From a checkpoint of a small GAN: discriminator widths [48, 80, 144, 256], 30.9 epochs.
Rows from block 7 of the discriminator, named by matrix and row number. Rows with one number belong to one channel. Each number is 128 + 32 x the weight over its row's rms, rounded and kept within 0 to 255. All counts start at 0. Numbers have three digits each. After the name is the row's rms in percent of the matrix's.
# convs0: first 3x3 conv (discriminator.blocks.7.convs.0.weight, 144x144x3x3, standardized in use), inputs 0-15, a 3x3 kernel for each
# convs1: second 3x3 conv (discriminator.blocks.7.convs.1.weight, 144x144x3x3, standardized in use, transposed), outputs 0-15, a 3x3 kernel for each
convs0.13 103:100150181119105131142184117145118117116103163143143135096100094110168128117142160067122128095139108098134154140173151137087032087143186197131119160122154116121106158091105135162113185109114138105146131105135140100110158073090146157069121089174149152098186132188168138161132083134114024093072169147103077095131079131156123123129119181105136079125118138112106098123036043118137135135132158108086084106102128141152121083120125121101063
convs1.13 101:150150137096131170140119110144153118216167200178114114116122173075106159142159223121092141121132158154203138153085126148125111090149156134145134123131119131115141160144115147175137138186162086171110086158151149067124162123143132099128101159177135128105075125087128125111098199117052100128124061116147109121144123108136132131121088106146135083083147113129135162145115118125127127113114143105087119117086078133065170204126176108122140
convs0.14 096:110105120097104136079151086159158074123131109102099084154141143070097149102065185111138122128186129110162122144123111187082133121094102141185117217184158139091137129107115145134091081119103179098137134095100158170113151160114180167123139148156117107124149114110141163141092061130081113131131128115120103129102083095110109106149171108112155103184184137120105122080086148073103150167085101115102186104148151110160143070130088156112179
convs1.14 097:117145109178198095104143097117133142122168139117120084157127130144158131114159137074124089150116164154160154168156151150133132133131145145164136099141128120107107153104168134135055115144108135151155087153139161127153077103120179172136107114132073137138140134129140124079162139136144122109130122085097098145113097134125087134142136153170094187114105181138095148127132130121096067150127151140139099102167149137113144156046113173113140
convs0.15 091:115145130085171146134195181158087095071134112110106152128068170143126125130107143078059163126147123118120084134143145118045132097117103114113134127103161103118102164124140117173107136146150164138062096168084140119115198134128105175113065213134144125202186108141152109090134138085123058057125089088129167118138108124085157117100107101116099112058162101089082132127137109098189114123117156133021128144128114140124120164103064194102078
convs1.15 101:143130128134143116165157121129134120142100127087174089118115115163178085098121092135133143099155094104171128114055091143120146160137148128145156107154151141104112089161115133159226122095093109205079153150094159212112153092132132154178160106113147103103165104124080135138083102127122163142105125196142190167146151206122135142113085115127166092147163106089133171103141079156080122107111128100137091133093078112132160174196172138090167
convs0.16 083:178140136076103153141107123199175168126174129099095147121145125069111118161135111152089158121094103126143080146119199130129180093106135145145175137098137157085164134151166143119141124134118126180099091143158082070151129124100105104114135096064160107118120158136143102111115127167100126192142096103159138169148119153152185119127119144154131140117131125133128127122119124126174123107096156078107117128132128132105114111164169060160112
convs1.16 100:124108103116096123115118210172076136124160091161157117139133141138109152104145108133134071128151109109123088104188107109138139120243133137133173151075117118110114106128122132165150114092191072132128101180154091153147175111133144209102091121117168097095179136125131135095097143080180087174130143158092118119109136119139114151125181117118079078160125060155086095133136102161168103162136120103097087097115135210165128122113121155157087
convs0.17 100:102116118120200155162134087178145180094135130135085156143119081135120179135122124125097138093161128133121102166104128117182128093112103189112079109088143141191122142145077090119139128141125077088184058120066071219153121105050141110123145081095134132128108114094153032108126160099107158084118118139047161078119122153133099101088123130124145124107101118179114185147165150144124154093141115194107144132125123157147150142166170136145110
convs1.17 096:169151121163126133090151143150147118112123170113108125130142094097111163104125092116125131104123154121192107132145060081170112125122053144143136146101176182119133111164117196117120136101126104130122116129124108098082145093089100091205148100182114119124084112118134105137105096141152075128099061094165131042132108128134098163133116127143102162092063116121139113161111088125147095130165123099148113129151146184137114147119181070133205
convs0.18 100:146121151140062101111122125090077188153151138091159181129126179131087095153099155104134188163117107130137124105136105148133143132136156102089064111201094121143097160108144117168137119088128165129115125148146092111161148148134115067178150122143095097122152107077163058158124144099084149077103187163152108115137075126154188137181082140110128173090140144097153161135106127116130108095091159138211128153131175122164127149187171097191107
convs1.18 105:130122111141128120146094140123101096121100097107103159134180190144127109188086125144129125086147108141084085129133104089097123127039121085141117103074159125144128094120102157125161123104092119081133142107130145100152206147075131137111240178110152099115111138145105086160121204097103144128116129145095153137103160182107139133138123125114164119117126101067135159060120113123093110102128126146127125138202101112098126103134082144195103
convs0.19 105:146147149154122151182151107147174157075113138134133129096083135068081103141139132130149138162167154179167098150114140132112111094136154143115166124146162160081125117127127134112094109098135161142130116131149057119123131102119130115112201122130182152139155126129104140135148146144106144183185174154087121121129134153140148226135143104160106105127122142110118140068136165134166129087086126086090130140139110100137152159150157173069119
convs1.19 106:111095200113135148152155175105105041147118104130119132145096095083094134115135120156178145112141089141141154112170130169081081112127175137160089153164093151153136125049102108113081154160089105114131122126125143142115078102133068119134123127100098116126097115175150124150155173138164188129167145133129177130120121106127111137086134136150127180110140148119118091116184108147127082038109092185131072189126119115140114107100091131139132
convs0.20 098:116098141177116095173136171117181074119074137110091106085141163144096062121101150164111107127129129139121042120096173104160197118134074104111120144158105144113137172148137159131166183148133119105115135108104116158138134112116154122110131137145099079145106036105118086138110148117178136112147149188169135097129145130155126139155176170182123144153113132058097154133092204096101125141094133119125138148131146176116185101105094143101132
convs1.20 108:101118176148086111087097110127140163146137135193071065112119115119156147097087072103103128127138175103191153065167094127085120125156115165105142110117130153098121147130111150200159192147110102135090068175129098021113129156202148194134136079104113103098209149176126150089165122139102120136120073090155107133104085101144089111127179193160117088151130083127138127133105150142123151117126095123061108161117143110088097185153158108138162
convs0.21 098:153092087148088179178147157141140143192147151138107102095132088116124117141177202130096083123184130114111108104161151151052146088113124146130120115132102116148197159164153126048080189130190094145114164165061094162090114121109221160076098079087145142153132119123115082108082083120174121121138118091128124161089189156125149204101109123150136159142058130142079122088100172122102106148173169120102144110101134166176155117182093133107116
convs1.21 092:129148146133107112125169121090125172123079076083108148145154135087134130167117147145105097156147163098141104097140103130112127163176179169106127132116101141137077115128129156110075093120094128128172105059092151234194070077129172154149122135108115119103153141155127023103101120134142194124127139100120110128131103111121085143147088126041129125130178158164066124112140109172158129135117147180142102133162139128161086139106151150131113
convs0.22 086:123144107143150151098140176142185176115116164123110112123121119110121174108131124183159189133143127133093097189095141121132193180163108127128112109099102087111104115147103129146121141148121203088093078108155188138217171208119133126123131150144127153190080083006101104093150158120161178080151118109129118099085168143110113121181115145105087128117124151112137151143130094188141127178105118122075079129108097134067177160096108089097117
convs1.22 101:091154143195176138105192100147133126103222127149141127096112083166141171142085120149127156133127142164232172189168151129086092119168100139095139119146148122115107199160171204152191096113147189137153118138140155121040145112140120120133091107107141101140139124099161184143114065161119151167120102111127139094114175144147141114109100110162094175106120169122149118118153195144210162104104144165097081104123143099154096169127129053133062
convs0.23 090:144142120154121110123123136205103131145089056112125129133152116128073110107061144097137151150102124151103119167175166169133135091131160192126130094082121085119131156121161124125109087086149064114105057061102138160134095143114097094142129082099138130107154151151107195148115092122122140170147125130187129126113148171110126127157128144140134153111150116056034119113125097117152130160177134153196163127142130109097163107116074141160147
convs1.23 101:088109109107125141143124174193169143143110190115110132131077128057064113123100129100133054161100085147124138160087102110061125164208170126084117183167150128093117110126180109084121122088132142107149104123144154121094077097165160123099129131101154089145127211122122152113095064196148127099141091127156152100113141161110133156124121116082089097131141056125099089094130148143097058130090089135130052123126100113132097131100141127122121
convs0.24 097:167192104128105147156095171120082091062148068148157141088225116118132056091205118114150091089130093134094195079116096132132117176098119110124101117140155094108132101102113112102115164049113107078118124087163182087168138121129098144095166089092110113091115111109163164085149048094170156110087150130185160096141166167136136146135134128148133119083145100187107110128146138128156105171115170122137094184136116150182140209122103188146138
convs1.24 102:128239094128151110132172102111078109130137157113095153136117121195140054157148129118107101126106154137071105113111207162118117126111121124103172130090155111119173117164055116175104124166090143101119090127125100156131083145092219195166124137102127131117142173125172171111078169184166203102194151112129145167128146150162154159077166072099066079149133068154135099133112162139138170142140127167155112104168129131164160053185060121126168
convs0.25 112:116123096145146149135161153059082070135075129153118163147091077143119127120124110135101065156054019140095114142115086133135099154150068211137140161135172158138111143123152093092132127141134071152102122158129173137154143152121117080111135144143141157139155185158134151143130110155108117106159119077130068117099134078146149105169154147123099131082183122081132126123121097138097138119141139161084069111127114136078115135125111126071101
convs1.25 100:163111170187113098140106118141115127104111137201115147126133143146109126104126147154112104107116063129178123121136142071156121090142103138106145137116179118123152115111126154174135153115032128111099210157116196137150062130111082142135134072129100156122101088105141101092084158119078140190102127110124129106131075100110088059143146160079121167139133138098160158081066120080101090109094146132088144044141155086115156083123118152129116
convs0.26 081:148091095135124107154079091111153124134137115147148068143089132121143138118111084114127069171138149229190136142140149191131124168152106137094142139180091188172125115109129124074095107098110125093099108147067083136126105114138140162159179123081119130115148078197135093131047125177062144167165232163122171069111170115102090163130126084168120094138152132093089115082079101057122071117146106180133140157128113109094056123130124127146128
convs1.26 101:170092103101123103122134120150135129147112151144118144107104094116144133141106137128122150167096128126139122111169145133134134144127132121155106112131084135152101172098110149155074080053151140116099134051035127089159135162117140114155188094079154116114043139128093176145141118096192108123142126145129148150114133113180129133125161144129181158127117146083127121132104117146101174172081088099115150099084134127144086110060174090123090
convs0.27 108:134121151113147103112156111082151110111141137167105138126153074110127083108036084095129110123158155096148150122120124088108085109122125093118132153190161116131119127131105085106089118165107134090103128145127112095165174111167127148193076179172126146148123105115147068094134088128165115190096136152105125122113164162115114169139116118157130082095107075131113138133112141116127102126172165188162149061169160108131147124123161117150112
convs1.27 107:130141157130149154157124186130100148161134144080124129110159175114134124172132147155053130187105163107059108101146157127161042141094094123125147101156139120123098054141139106109141106124118133137112128141158155104136146110059172172111120130140146167125188189182133121128127140150087134137125097100164156081143139136080115171134126179100163134052168152131095113095126095108079142137120143134164162108116186148126186072090085116109088
convs0.28 120:144136123084159140124103105145088116065164126098128126169192090123115155101097151138105121177142149105143116093148092116132128108121132141083123045171133129133100138158180052143115135109102158118130086118110130090116132182123170124152102157177069121175160169125114101059058123167099160160163137133101124081131089110103104116151160121099183110117228094096155082112221115141131140137136142186155183141155104075146094140114119120117125
convs1.28 099:120133142119162094131165152138116114135098110145104152122134079103095133107072174083123108117112126182131075152146182153139119149128137110136165106092153131150077097129109112140118138121195138116077115074101089115137140137175128143164137213154151124078135130141146124121147151099141163146136195173110161064122108124152038153100167154150127133136139157126155148141111146147159204135112168171211131131178159140141096119159135135113074
convs0.29 098:117144087100101147140142152098115116107124118125122096122165079146118126110132152093063125109138150115120064133136128091111129163184121158127204128137123155123102121127141122122142116116119196189130106129137077114112122126112101121108086151119139103134149105133172092101176146174125160155107149128130093120147174155142045085122131162103144140102068092102095128164117089083163087131102113149161070145094122171085098130134147130096152
convs1.29 104:122067138071118145127135086115134149126143085147122124133115117100177135110138140183226135178149134173145164124143100131122055116162118129131128163134145184141075135138143160153165125139164142092148169084136136118131153154064140131135110124128145131121063119094111112114088160130142114099118158128174102172088115151150109094134108134108099136126136108089093120058129072181179103077042114131111127120147132126159102143155091124116152
convs0.30 112:124106163066144118152150104145110160126096095119207146162108163188115102106117120112141103074093148120172074106114157134084148111113222139084128125107121069154093142135120075127131117127142124105131160130147123145153146221129168165121237192142143152146133126126161105127203212173107171221150104185087115169084128127058084088148084121185078103159128164129138182139101131138182158106145151142132149102123164134127141147130156140102127
convs1.30 101:138139166106131130152131113114190100122104136140137154144138080121143130119152108139129090105151077163159104181146125118128165148137099106109100122126109122098096146172107076098185140150120077137133128198132124119114112125138146192145104167171156133130111126153139159128128157178136150180131105105147109128069107108080105146146111071085138113126110111151062102078125089122124132088170151151092149142067130132051136119169194100152089
convs0.31 122:129128122127091150124169123093116086117093046090168068107133089141119125122195134137098111096102083110120047128113132100161112152152164182173153112119156072127131138093113159131109215193129169140089122144145116133091089133138100130149121086150190183121178162144086175120155113135139121080157100089057121096143121136119129156104034081104060167152126110158183111182148101074131163130140170111099173103116154113127131156081142175125168
convs1.31 097:157186194135141194121074102137109150127139134082118173132100089102106095148090107107149133124148132098112149126127170130131120118087103129145126135106068150169162120063152108167132097126132138143127087185155147165151131076108146090156131096157102206113142129126129183176136220100157099191104080138117144148122124150127143130111095129157089133149108146131139168127149149096110095147151067132144135115085232161227194154149124159137088
convs0.32 091:143154128118060168114102145159164129114092162135117126152116147156150115094195142078145047187172137132176183113146114151103106156138105101126126213143091142148219135130142165122143129092154103155094191100144187130134163118135122085119127110191091084096165072084139091120101083062072106127089143135108137145127101098089087122119177124167105127144115047138188097173115109099147123075149142137145082121149138099187095047155167119143177
convs1.32 094:087159136135144139130115117147146103138187073160161178137091100090191118138196110100139104091130156116185151165121101064129102130151114128160137204140192165145148146148153121108164151142150194149135064168137147095075108133110155204137142107144151105080117125090065147112109129073124168106100107061118100146159057109125155124099162122161127121104151087154109109167098126136108145105166085088134130110158138136116113149184035144088155
convs0.33 107:108155084087143120130152115143110163113125181174100124127141107121093095129084110145095131111148111124157091120116136126172094109077128185136109129096084132191126176124150124168103130155084145180123111182126110146119131082137120096135115101169176099135174155133124097116102099125111117125124071124097207134080146020094148121203153150100179168152173121098140108102165149150130159132144124122106123102162138118113126160180196166138123
convs1.33 103:142117076127137120130148161098120106096120085093154117096105153132117139112085089119048129134057118147069125132139124094065155070077134136148154103122151137148169185108167112129135136126133134126124105088091137127103138076123146159166144153139128125129111082115115115155132063123107087091103092081119115145100120089108108108116098149119159119173089090116092209111118192103065154151172147115178178153152138065089141135154170123089108
convs0.34 076:121127147191172196137133161126114144109135113189137140103163110124096138092092130120141109148089150049108110123119131140142170164158153102170124088080052135127123123089075119090175110093129128172134171157112093095163137139153139136095150125078189161184157105132144180123148248215134175194173161118169117129194139165144118136134085119092090132127089113086030096071107116105135128167139128182128157134205127130097132075150127120150096
convs1.34 093:187082131146172154158145178120135148158152092096101130182132121168129106134145143119151181168110138131067103200185135128201204126145079135118146163124102079126125140131057107106092109143106152137117117119233171209134121142120117176175108136161124134140106091074130142130074113126139140135198150133155141176116122124148139105120136075107123139128092082164087114138102033125057108144122149061141136111165140122121127149172188115121084