config.yaml
discriminator_arch: "nf_resnet"
model: "GAN"
dataset: "microscope photos of single blood and bone marrow cells"
train_examples: 194171
image_size: 32
horizontal_flip: true
z_dim: 128
loss: "hinge"
generator_norm: "batchnorm"
generator_activation: "mish"
generator_widths: [64, 128, 128, 128]
generator_blocks_per_level: 1
generator_block: "plain"
generator_attention: false
generator_upsampling: "nearest_conv"
discriminator_norm: "none_scaled_ws"
discriminator_activation: "mish"
discriminator_depths: [2, 2, 6, 2]
discriminator_kernel_size: 3
discriminator_stem: "deep"
discriminator_avg_pool_shortcut: false
discriminator_widths: [48, 80, 144, 256]
discriminator_residual_scale: 0.1
instance_noise: 0.3
consistency_weight: 10
init: "kaiming_normal"
residual_init: "none"
optimizer: "soap"
beta2: 0.95
lr: 0.00047
beta1: 0.5
shampoo_beta: 0.95
eps: 1e-08
precondition_frequency: 16
max_precond_dim: 1536
merge_dims: false
one_sided: false
adamw_lr_other_params: 0.0003
grad_clip: 1.0
l1_shrink: 0.003
steps: 11700
batch_size: 512
epochs: 30.9
lr_schedule: "constant"
warmup_steps: 1170
weight_decay: 0.01
adamw_weight_decay_other_params: 0.05
Rows from block 6 of the discriminator of a small GAN, named by matrix and row number. Rows with one number belong to one channel. Each number is 50 + 12 x the weight over its row's rms, rounded and kept within 0 to 99. All counts start at 0.
After each channel's rows are labels from the 100 images, of 14848, where the channel reaches its highest value: "peak at" is the part of the image that holds the peak. Only what is clearly more common there than usual is listed. The data: microscope photos of single blood and bone marrow cells.
# convs0: first 3x3 conv (discriminator.blocks.6.convs.0.weight, 144x144x3x3, standardized in use, each kernel summed), inputs 0-143
# convs1: second 3x3 conv (discriminator.blocks.6.convs.1.weight, 144x144x3x3, standardized in use, transposed, each kernel summed), outputs 0-143

convs0.104:49 46 50 48 41 42 44 43 28 34 19 34 53 22 54 60 49 71 53 58 51 48 70 46 48 52 40 74 53 48 33 43 49 64 47 55 41 42 55 61 46 51 53 37 50 56 53 39 47 53 39 56 51 72 57 55 43 50 55 40 31 33 51 49 64 63 64 29 44 64 55 57 45 28 40 76 56 72 48 65 37 53 49 48 48 66 56 54 59 42 54 46 57 23 35 47 56 51 21 55 45 54 55 25 73 48 56 28 52 56 40 47 67 77 39 44 37 70 47 65 73 40 60 34 57 40 47 69 32 53 43 55 58 37 58 59 36 32 70 57 56 39 47 50
convs1.104:53 37 68 16 59 49 52 66 68 54 42 74 52 47 53 38 22 83 53 45 66 42 54 60 44 54 55 49 72 63 44 48 72 44 45 45 49 32 44 53 48 34 34 31 33 56 56 52 56 50 34 57 52 39 47 46 55 46 58 55 49 52 48 45 55 61 55 45 33 60 45 48 59 47 48 69 46 65 51 55 15 54 25 44 46 25 72 44 66 72 33 53 56 49 48 73 65 51 37 34 36 57 50 35 54 45 60 49 46 37 45 25 61 41 56 30 49 55 56 44 69 45 59 46 51 51 49 76 31 41 67 45 56 54 42 33 43 55 50 68 38 49 54 55
peak at: top centre

convs0.18:46 56 54 54 58 53 67 54 68 54 28 67 62 55 45 37 44 68 50 49 38 53 43 37 25 40 64 27 45 44 56 66 59 30 43 49 62 44 26 56 51 29 59 59 43 53 62 42 41 36 79 57 53 43 32 42 50 48 39 42 73 60 57 50 34 47 48 52 68 42 47 46 60 50 34 57 62 41 51 49 78 34 52 41 57 38 62 45 67 34 61 37 45 63 73 33 54 37 65 51 78 65 65 53 48 44 52 52 35 48 57 60 32 61 47 58 36 63 53 45 28 49 68 59 37 61 33 31 73 43 54 49 66 59 59 42 51 46 38 63 71 62 58 39
convs1.18:51 53 82 42 71 46 58 50 45 48 54 69 52 56 64 52 30 43 53 55 66 43 43 26 39 70 50 34 30 33 40 44 56 46 70 42 46 59 37 61 40 27 45 71 63 34 56 74 18 25 43 32 51 51 55 42 45 36 49 37 58 39 73 59 49 37 46 59 59 37 60 47 53 44 61 47 56 62 55 64 59 52 47 59 47 62 68 52 45 30 44 47 47 53 75 40 67 49 50 72 65 73 43 34 44 41 37 40 35 50 63 49 27 64 56 39 57 36 43 61 45 49 52 53 69 47 57 35 48 60 45 57 57 36 58 63 43 35 29 46 60 52 50 46
peak at: centre

convs0.46:65 56 50 48 67 43 50 52 55 45 53 70 39 51 35 61 58 55 66 20 57 42 34 79 40 49 27 29 45 49 52 52 33 63 47 56 27 43 69 51 43 59 62 53 35 54 46 38 61 47 52 35 52 57 47 59 57 57 22 66 38 54 57 19 43 34 29 30 54 48 47 54 60 59 75 47 51 53 68 34 50 49 59 52 52 65 57 48 47 55 55 60 54 57 49 58 57 68 35 42 46 36 61 58 44 40 62 61 37 56 48 50 43 46 63 52 45 51 28 48 68 30 22 43 62 76 49 66 64 50 62 43 69 52 64 59 54 46 20 51 55 34 64 53
convs1.46:44 61 65 47 67 47 40 52 44 45 60 52 45 40 57 69 65 43 55 40 43 73 43 68 43 35 49 36 38 54 49 38 57 55 41 49 37 55 67 55 61 87 46 65 43 49 49 37 61 65 32 32 60 43 42 61 33 55 33 48 47 42 32 47 45 52 30 32 42 44 40 45 52 59 67 51 29 58 40 32 36 37 48 71 66 61 43 55 29 52 72 53 32 40 56 51 48 43 52 57 31 45 63 42 44 41 47 53 45 52 44 51 17 60 57 51 49 71 37 32 56 57 40 40 67 52 50 57 77 37 45 60 80 49 37 50 48 61 51 23 66 45 46 35
peak at: top centre; top right

convs0.59:19 46 41 45 32 56 39 48 57 57 40 39 53 47 68 45 42 67 37 60 52 32 59 42 62 45 56 35 50 40 49 56 42 53 26 74 44 36 40 49 24 57 41 46 55 44 65 48 51 58 48 60 46 47 53 41 50 63 60 63 57 59 47 48 38 58 43 53 50 40 46 46 60 68 33 78 52 46 65 34 34 44 31 28 49 57 27 21 48 62 66 59 48 55 69 56 71 55 57 55 48 41 35 48 80 40 40 52 46 55 59 34 49 58 59 33 34 48 63 38 41 51 62 27 34 56 40 65 45 52 66 48 77 49 55 52 57 41 23 52 62 46 74 53
convs1.59:46 49 68 54 63 37 36 57 58 54 51 44 80 29 40 58 45 50 36 69 72 36 47 51 56 45 58 34 56 62 58 54 65 53 42 42 59 55 59 50 42 31 40 57 61 54 52 63 58 53 42 44 49 52 57 45 59 42 81 49 32 47 44 51 57 48 41 65 57 37 62 36 76 43 47 41 55 67 36 39 60 70 42 58 62 40 65 38 56 66 31 39 52 63 54 63 58 59 79 33 36 44 30 53 30 34 42 54 35 55 47 31 54 48 54 48 64 65 60 53 45 51 66 50 61 43 55 23 44 41 70 51 66 59 27 53 52 29 22 57 36 47 66 36
peak at: top centre; bottom centre

convs0.76:51 48 56 41 57 51 30 63 32 42 36 31 47 59 50 53 62 54 42 50 45 53 35 58 51 45 44 33 33 50 34 68 39 73 33 59 46 69 38 39 57 47 50 48 43 51 61 22 57 49 64 58 46 33 53 61 37 51 40 59 35 50 60 23 51 40 33 51 35 41 48 55 62 55 43 40 63 49 45 61 33 42 43 57 44 64 51 52 60 77 69 60 44 46 49 50 62 52 90 51 59 44 43 27 76 43 77 52 68 67 41 62 54 40 45 55 48 54 54 47 56 60 43 48 45 46 61 64 63 39 39 61 47 57 17 40 42 63 67 56 50 17 58 47
convs1.76:45 40 54 40 29 42 47 71 38 52 28 50 35 48 55 51 53 62 59 46 31 28 57 46 40 33 46 41 60 65 37 34 34 66 42 72 46 60 34 51 49 46 39 61 39 45 46 32 72 40 69 27 34 55 44 47 51 17 28 44 52 70 66 26 38 58 53 50 47 27 31 52 67 64 59 32 53 39 44 48 54 48 37 65 47 45 42 45 52 56 66 67 52 68 38 50 54 52 60 44 29 38 61 57 42 50 59 67 76 53 33 35 28 43 45 44 50 52 61 36 40 53 46 42 47 60 64 57 72 52 50 65 43 53 31 42 51 56 41 67 50 45 46 60
peak at: top centre

convs0.75:65 42 60 41 53 36 36 48 53 40 35 69 71 27 65 39 64 48 55 41 29 56 44 58 65 40 41 55 51 43 47 62 34 53 69 55 62 36 38 40 48 42 50 52 79 57 50 47 48 53 50 61 66 45 27 68 42 41 44 69 67 61 64 27 44 56 59 38 46 38 53 37 41 32 57 31 44 56 69 69 85 24 46 42 23 30 50 65 45 56 47 34 51 68 67 43 47 54 63 53 38 41 63 56 44 43 61 51 52 60 49 61 30 54 51 58 43 41 59 60 34 35 51 26 39 62 57 36 53 56 52 66 57 61 45 63 49 53 48 57 59 50 56 35
convs1.75:58 39 61 59 45 52 48 31 56 50 60 50 39 43 73 43 62 48 58 49 11 43 30 37 51 49 46 45 47 39 49 38 67 48 49 72 55 45 67 59 34 41 58 66 62 52 43 46 38 47 80 57 58 37 40 59 51 58 49 53 61 40 55 41 68 58 46 33 52 45 64 66 42 39 55 54 52 53 43 76 73 17 43 49 44 46 40 48 60 27 58 55 59 58 67 51 56 46 38 60 52 64 34 64 53 31 57 57 23 58 44 57 37 64 51 38 64 43 13 61 36 35 40 45 23 43 47 36 40 51 33 38 56 62 53 47 59 43 58 49 53 61 59 44
peak at: centre

convs0.44:39 41 58 45 65 31 49 45 55 38 45 55 51 57 62 38 78 75 56 34 57 42 65 54 54 55 53 52 45 48 70 44 68 57 63 51 38 53 46 51 81 28 46 45 46 79 42 39 41 49 40 37 40 33 47 39 57 64 42 68 50 47 53 50 29 61 69 45 55 20 72 52 42 48 69 49 39 49 60 29 61 41 40 31 49 83 37 40 40 58 40 47 53 63 45 62 22 62 80 56 52 51 59 42 47 44 54 52 57 47 21 62 38 61 51 48 51 53 37 62 41 57 36 48 60 42 39 55 55 52 33 44 49 53 50 61 35 37 48 64 54 54 60 30
convs1.44:56 43 42 55 59 50 47 45 35 44 49 44 51 28 46 37 73 51 43 47 57 63 55 70 47 23 69 45 62 39 68 46 86 57 78 57 53 48 54 64 62 49 54 53 54 69 54 43 26 50 52 41 56 35 62 64 55 44 42 55 47 53 59 38 31 63 73 45 47 46 62 53 40 54 64 30 44 40 57 55 53 62 51 47 60 72 34 55 45 53 33 37 62 43 42 54 61 65 50 77 39 35 35 28 47 41 45 45 73 37 47 60 51 54 65 59 57 55 26 37 79 61 42 51 61 42 45 62 72 47 23 45 60 43 57 69 56 52 34 38 52 46 53 47
peak at: centre; bottom centre

convs0.115:69 43 52 35 51 52 48 39 45 69 53 42 55 48 45 52 54 77 60 43 63 76 34 77 66 38 34 35 49 46 50 40 62 22 73 25 35 27 56 39 72 39 47 41 52 37 63 62 49 70 57 36 50 74 49 62 58 51 62 54 60 48 52 35 43 52 47 60 57 44 48 45 55 27 53 57 70 39 44 51 52 57 68 43 47 49 46 23 49 51 52 53 55 50 56 52 53 51 18 61 53 70 41 75 62 43 63 57 54 47 47 38 64 38 41 32 52 50 43 35 61 58 36 65 30 40 55 61 46 79 43 50 51 61 54 53 50 54 34 40 64 47 49 45
convs1.115:61 32 28 33 51 60 46 46 56 78 52 57 43 42 46 58 39 65 58 43 65 38 39 45 50 48 38 38 42 49 37 37 64 46 59 44 38 37 62 21 62 70 39 36 64 33 61 47 51 63 59 50 50 56 39 89 65 54 64 48 37 45 37 49 37 65 37 60 37 61 36 50 46 49 55 56 71 42 41 54 33 81 62 54 49 64 53 18 49 53 79 53 51 17 51 51 41 48 32 44 37 61 32 53 52 28 50 39 60 39 43 35 48 54 39 60 53 46 58 52 60 45 41 55 59 50 49 53 43 42 51 55 46 66 51 48 61 41 55 36 48 54 25 60
peak at: bottom right; middle right

convs0.23:62 71 76 47 55 59 57 63 31 34 43 51 47 63 36 63 58 56 51 54 41 55 51 48 48 38 58 30 55 63 42 57 26 45 73 48 67 55 41 42 28 22 49 70 33 68 37 48 58 64 43 66 60 34 35 42 50 60 48 36 52 63 64 57 66 47 44 44 42 60 60 39 50 35 30 64 55 51 49 49 44 35 55 69 47 59 37 44 61 51 52 66 33 85 39 39 51 40 56 48 55 41 66 54 50 60 63 48 61 57 45 46 33 49 59 91 57 47 54 36 36 53 33 35 59 42 62 47 38 30 68 43 53 60 61 36 45 47 63 54 52 50 56 38
convs1.23:45 50 60 44 51 54 74 43 44 46 34 44 60 49 52 56 83 46 51 47 55 51 45 58 63 42 64 44 43 58 31 51 37 37 35 48 35 54 42 41 53 30 48 81 34 55 48 44 80 44 35 61 28 86 62 47 50 21 49 38 51 46 53 48 42 32 65 36 54 42 40 50 58 40 62 60 61 36 55 52 27 49 38 66 50 58 59 58 51 60 63 63 58 60 44 28 54 43 48 71 56 34 80 67 59 46 48 59 63 61 54 48 49 60 27 66 72 50 37 44 55 43 34 53 38 41 58 39 64 53 51 48 56 46 66 45 29 48 65 59 46 44 53 33
peak at: centre

convs0.97:48 52 42 34 69 56 33 49 42 38 53 43 44 51 50 68 76 51 41 49 34 41 55 53 58 51 57 69 31 38 57 55 44 54 46 32 37 39 45 42 61 56 46 61 72 54 59 36 56 67 32 38 56 38 46 55 67 78 57 56 56 56 50 45 54 37 57 53 51 37 46 71 50 38 66 26 38 50 73 50 56 55 50 52 47 44 49 47 57 54 81 66 46 67 28 31 43 47 47 70 38 37 39 50 49 35 45 57 58 40 37 36 41 68 61 60 40 41 35 33 36 48 41 77 54 42 41 28 44 52 50 45 39 58 50 60 53 65 95 61 38 52 58 39
convs1.97:42 42 53 67 56 49 43 30 62 47 54 35 45 45 54 68 49 38 66 63 40 53 53 51 67 67 50 62 44 41 42 63 63 60 25 57 41 32 52 41 42 59 46 48 80 33 45 52 61 65 51 58 63 60 56 54 55 92 65 72 45 56 50 58 55 53 43 56 68 27 45 73 53 56 34 52 51 62 68 43 62 51 69 50 52 47 67 51 43 54 69 56 37 31 51 41 39 53 46 73 50 58 61 46 68 34 75 55 45 52 38 50 51 52 51 39 52 43 68 60 53 39 54 73 44 65 47 44 43 41 46 46 60 57 32 66 54 34 78 67 62 39 69 36
peak at: centre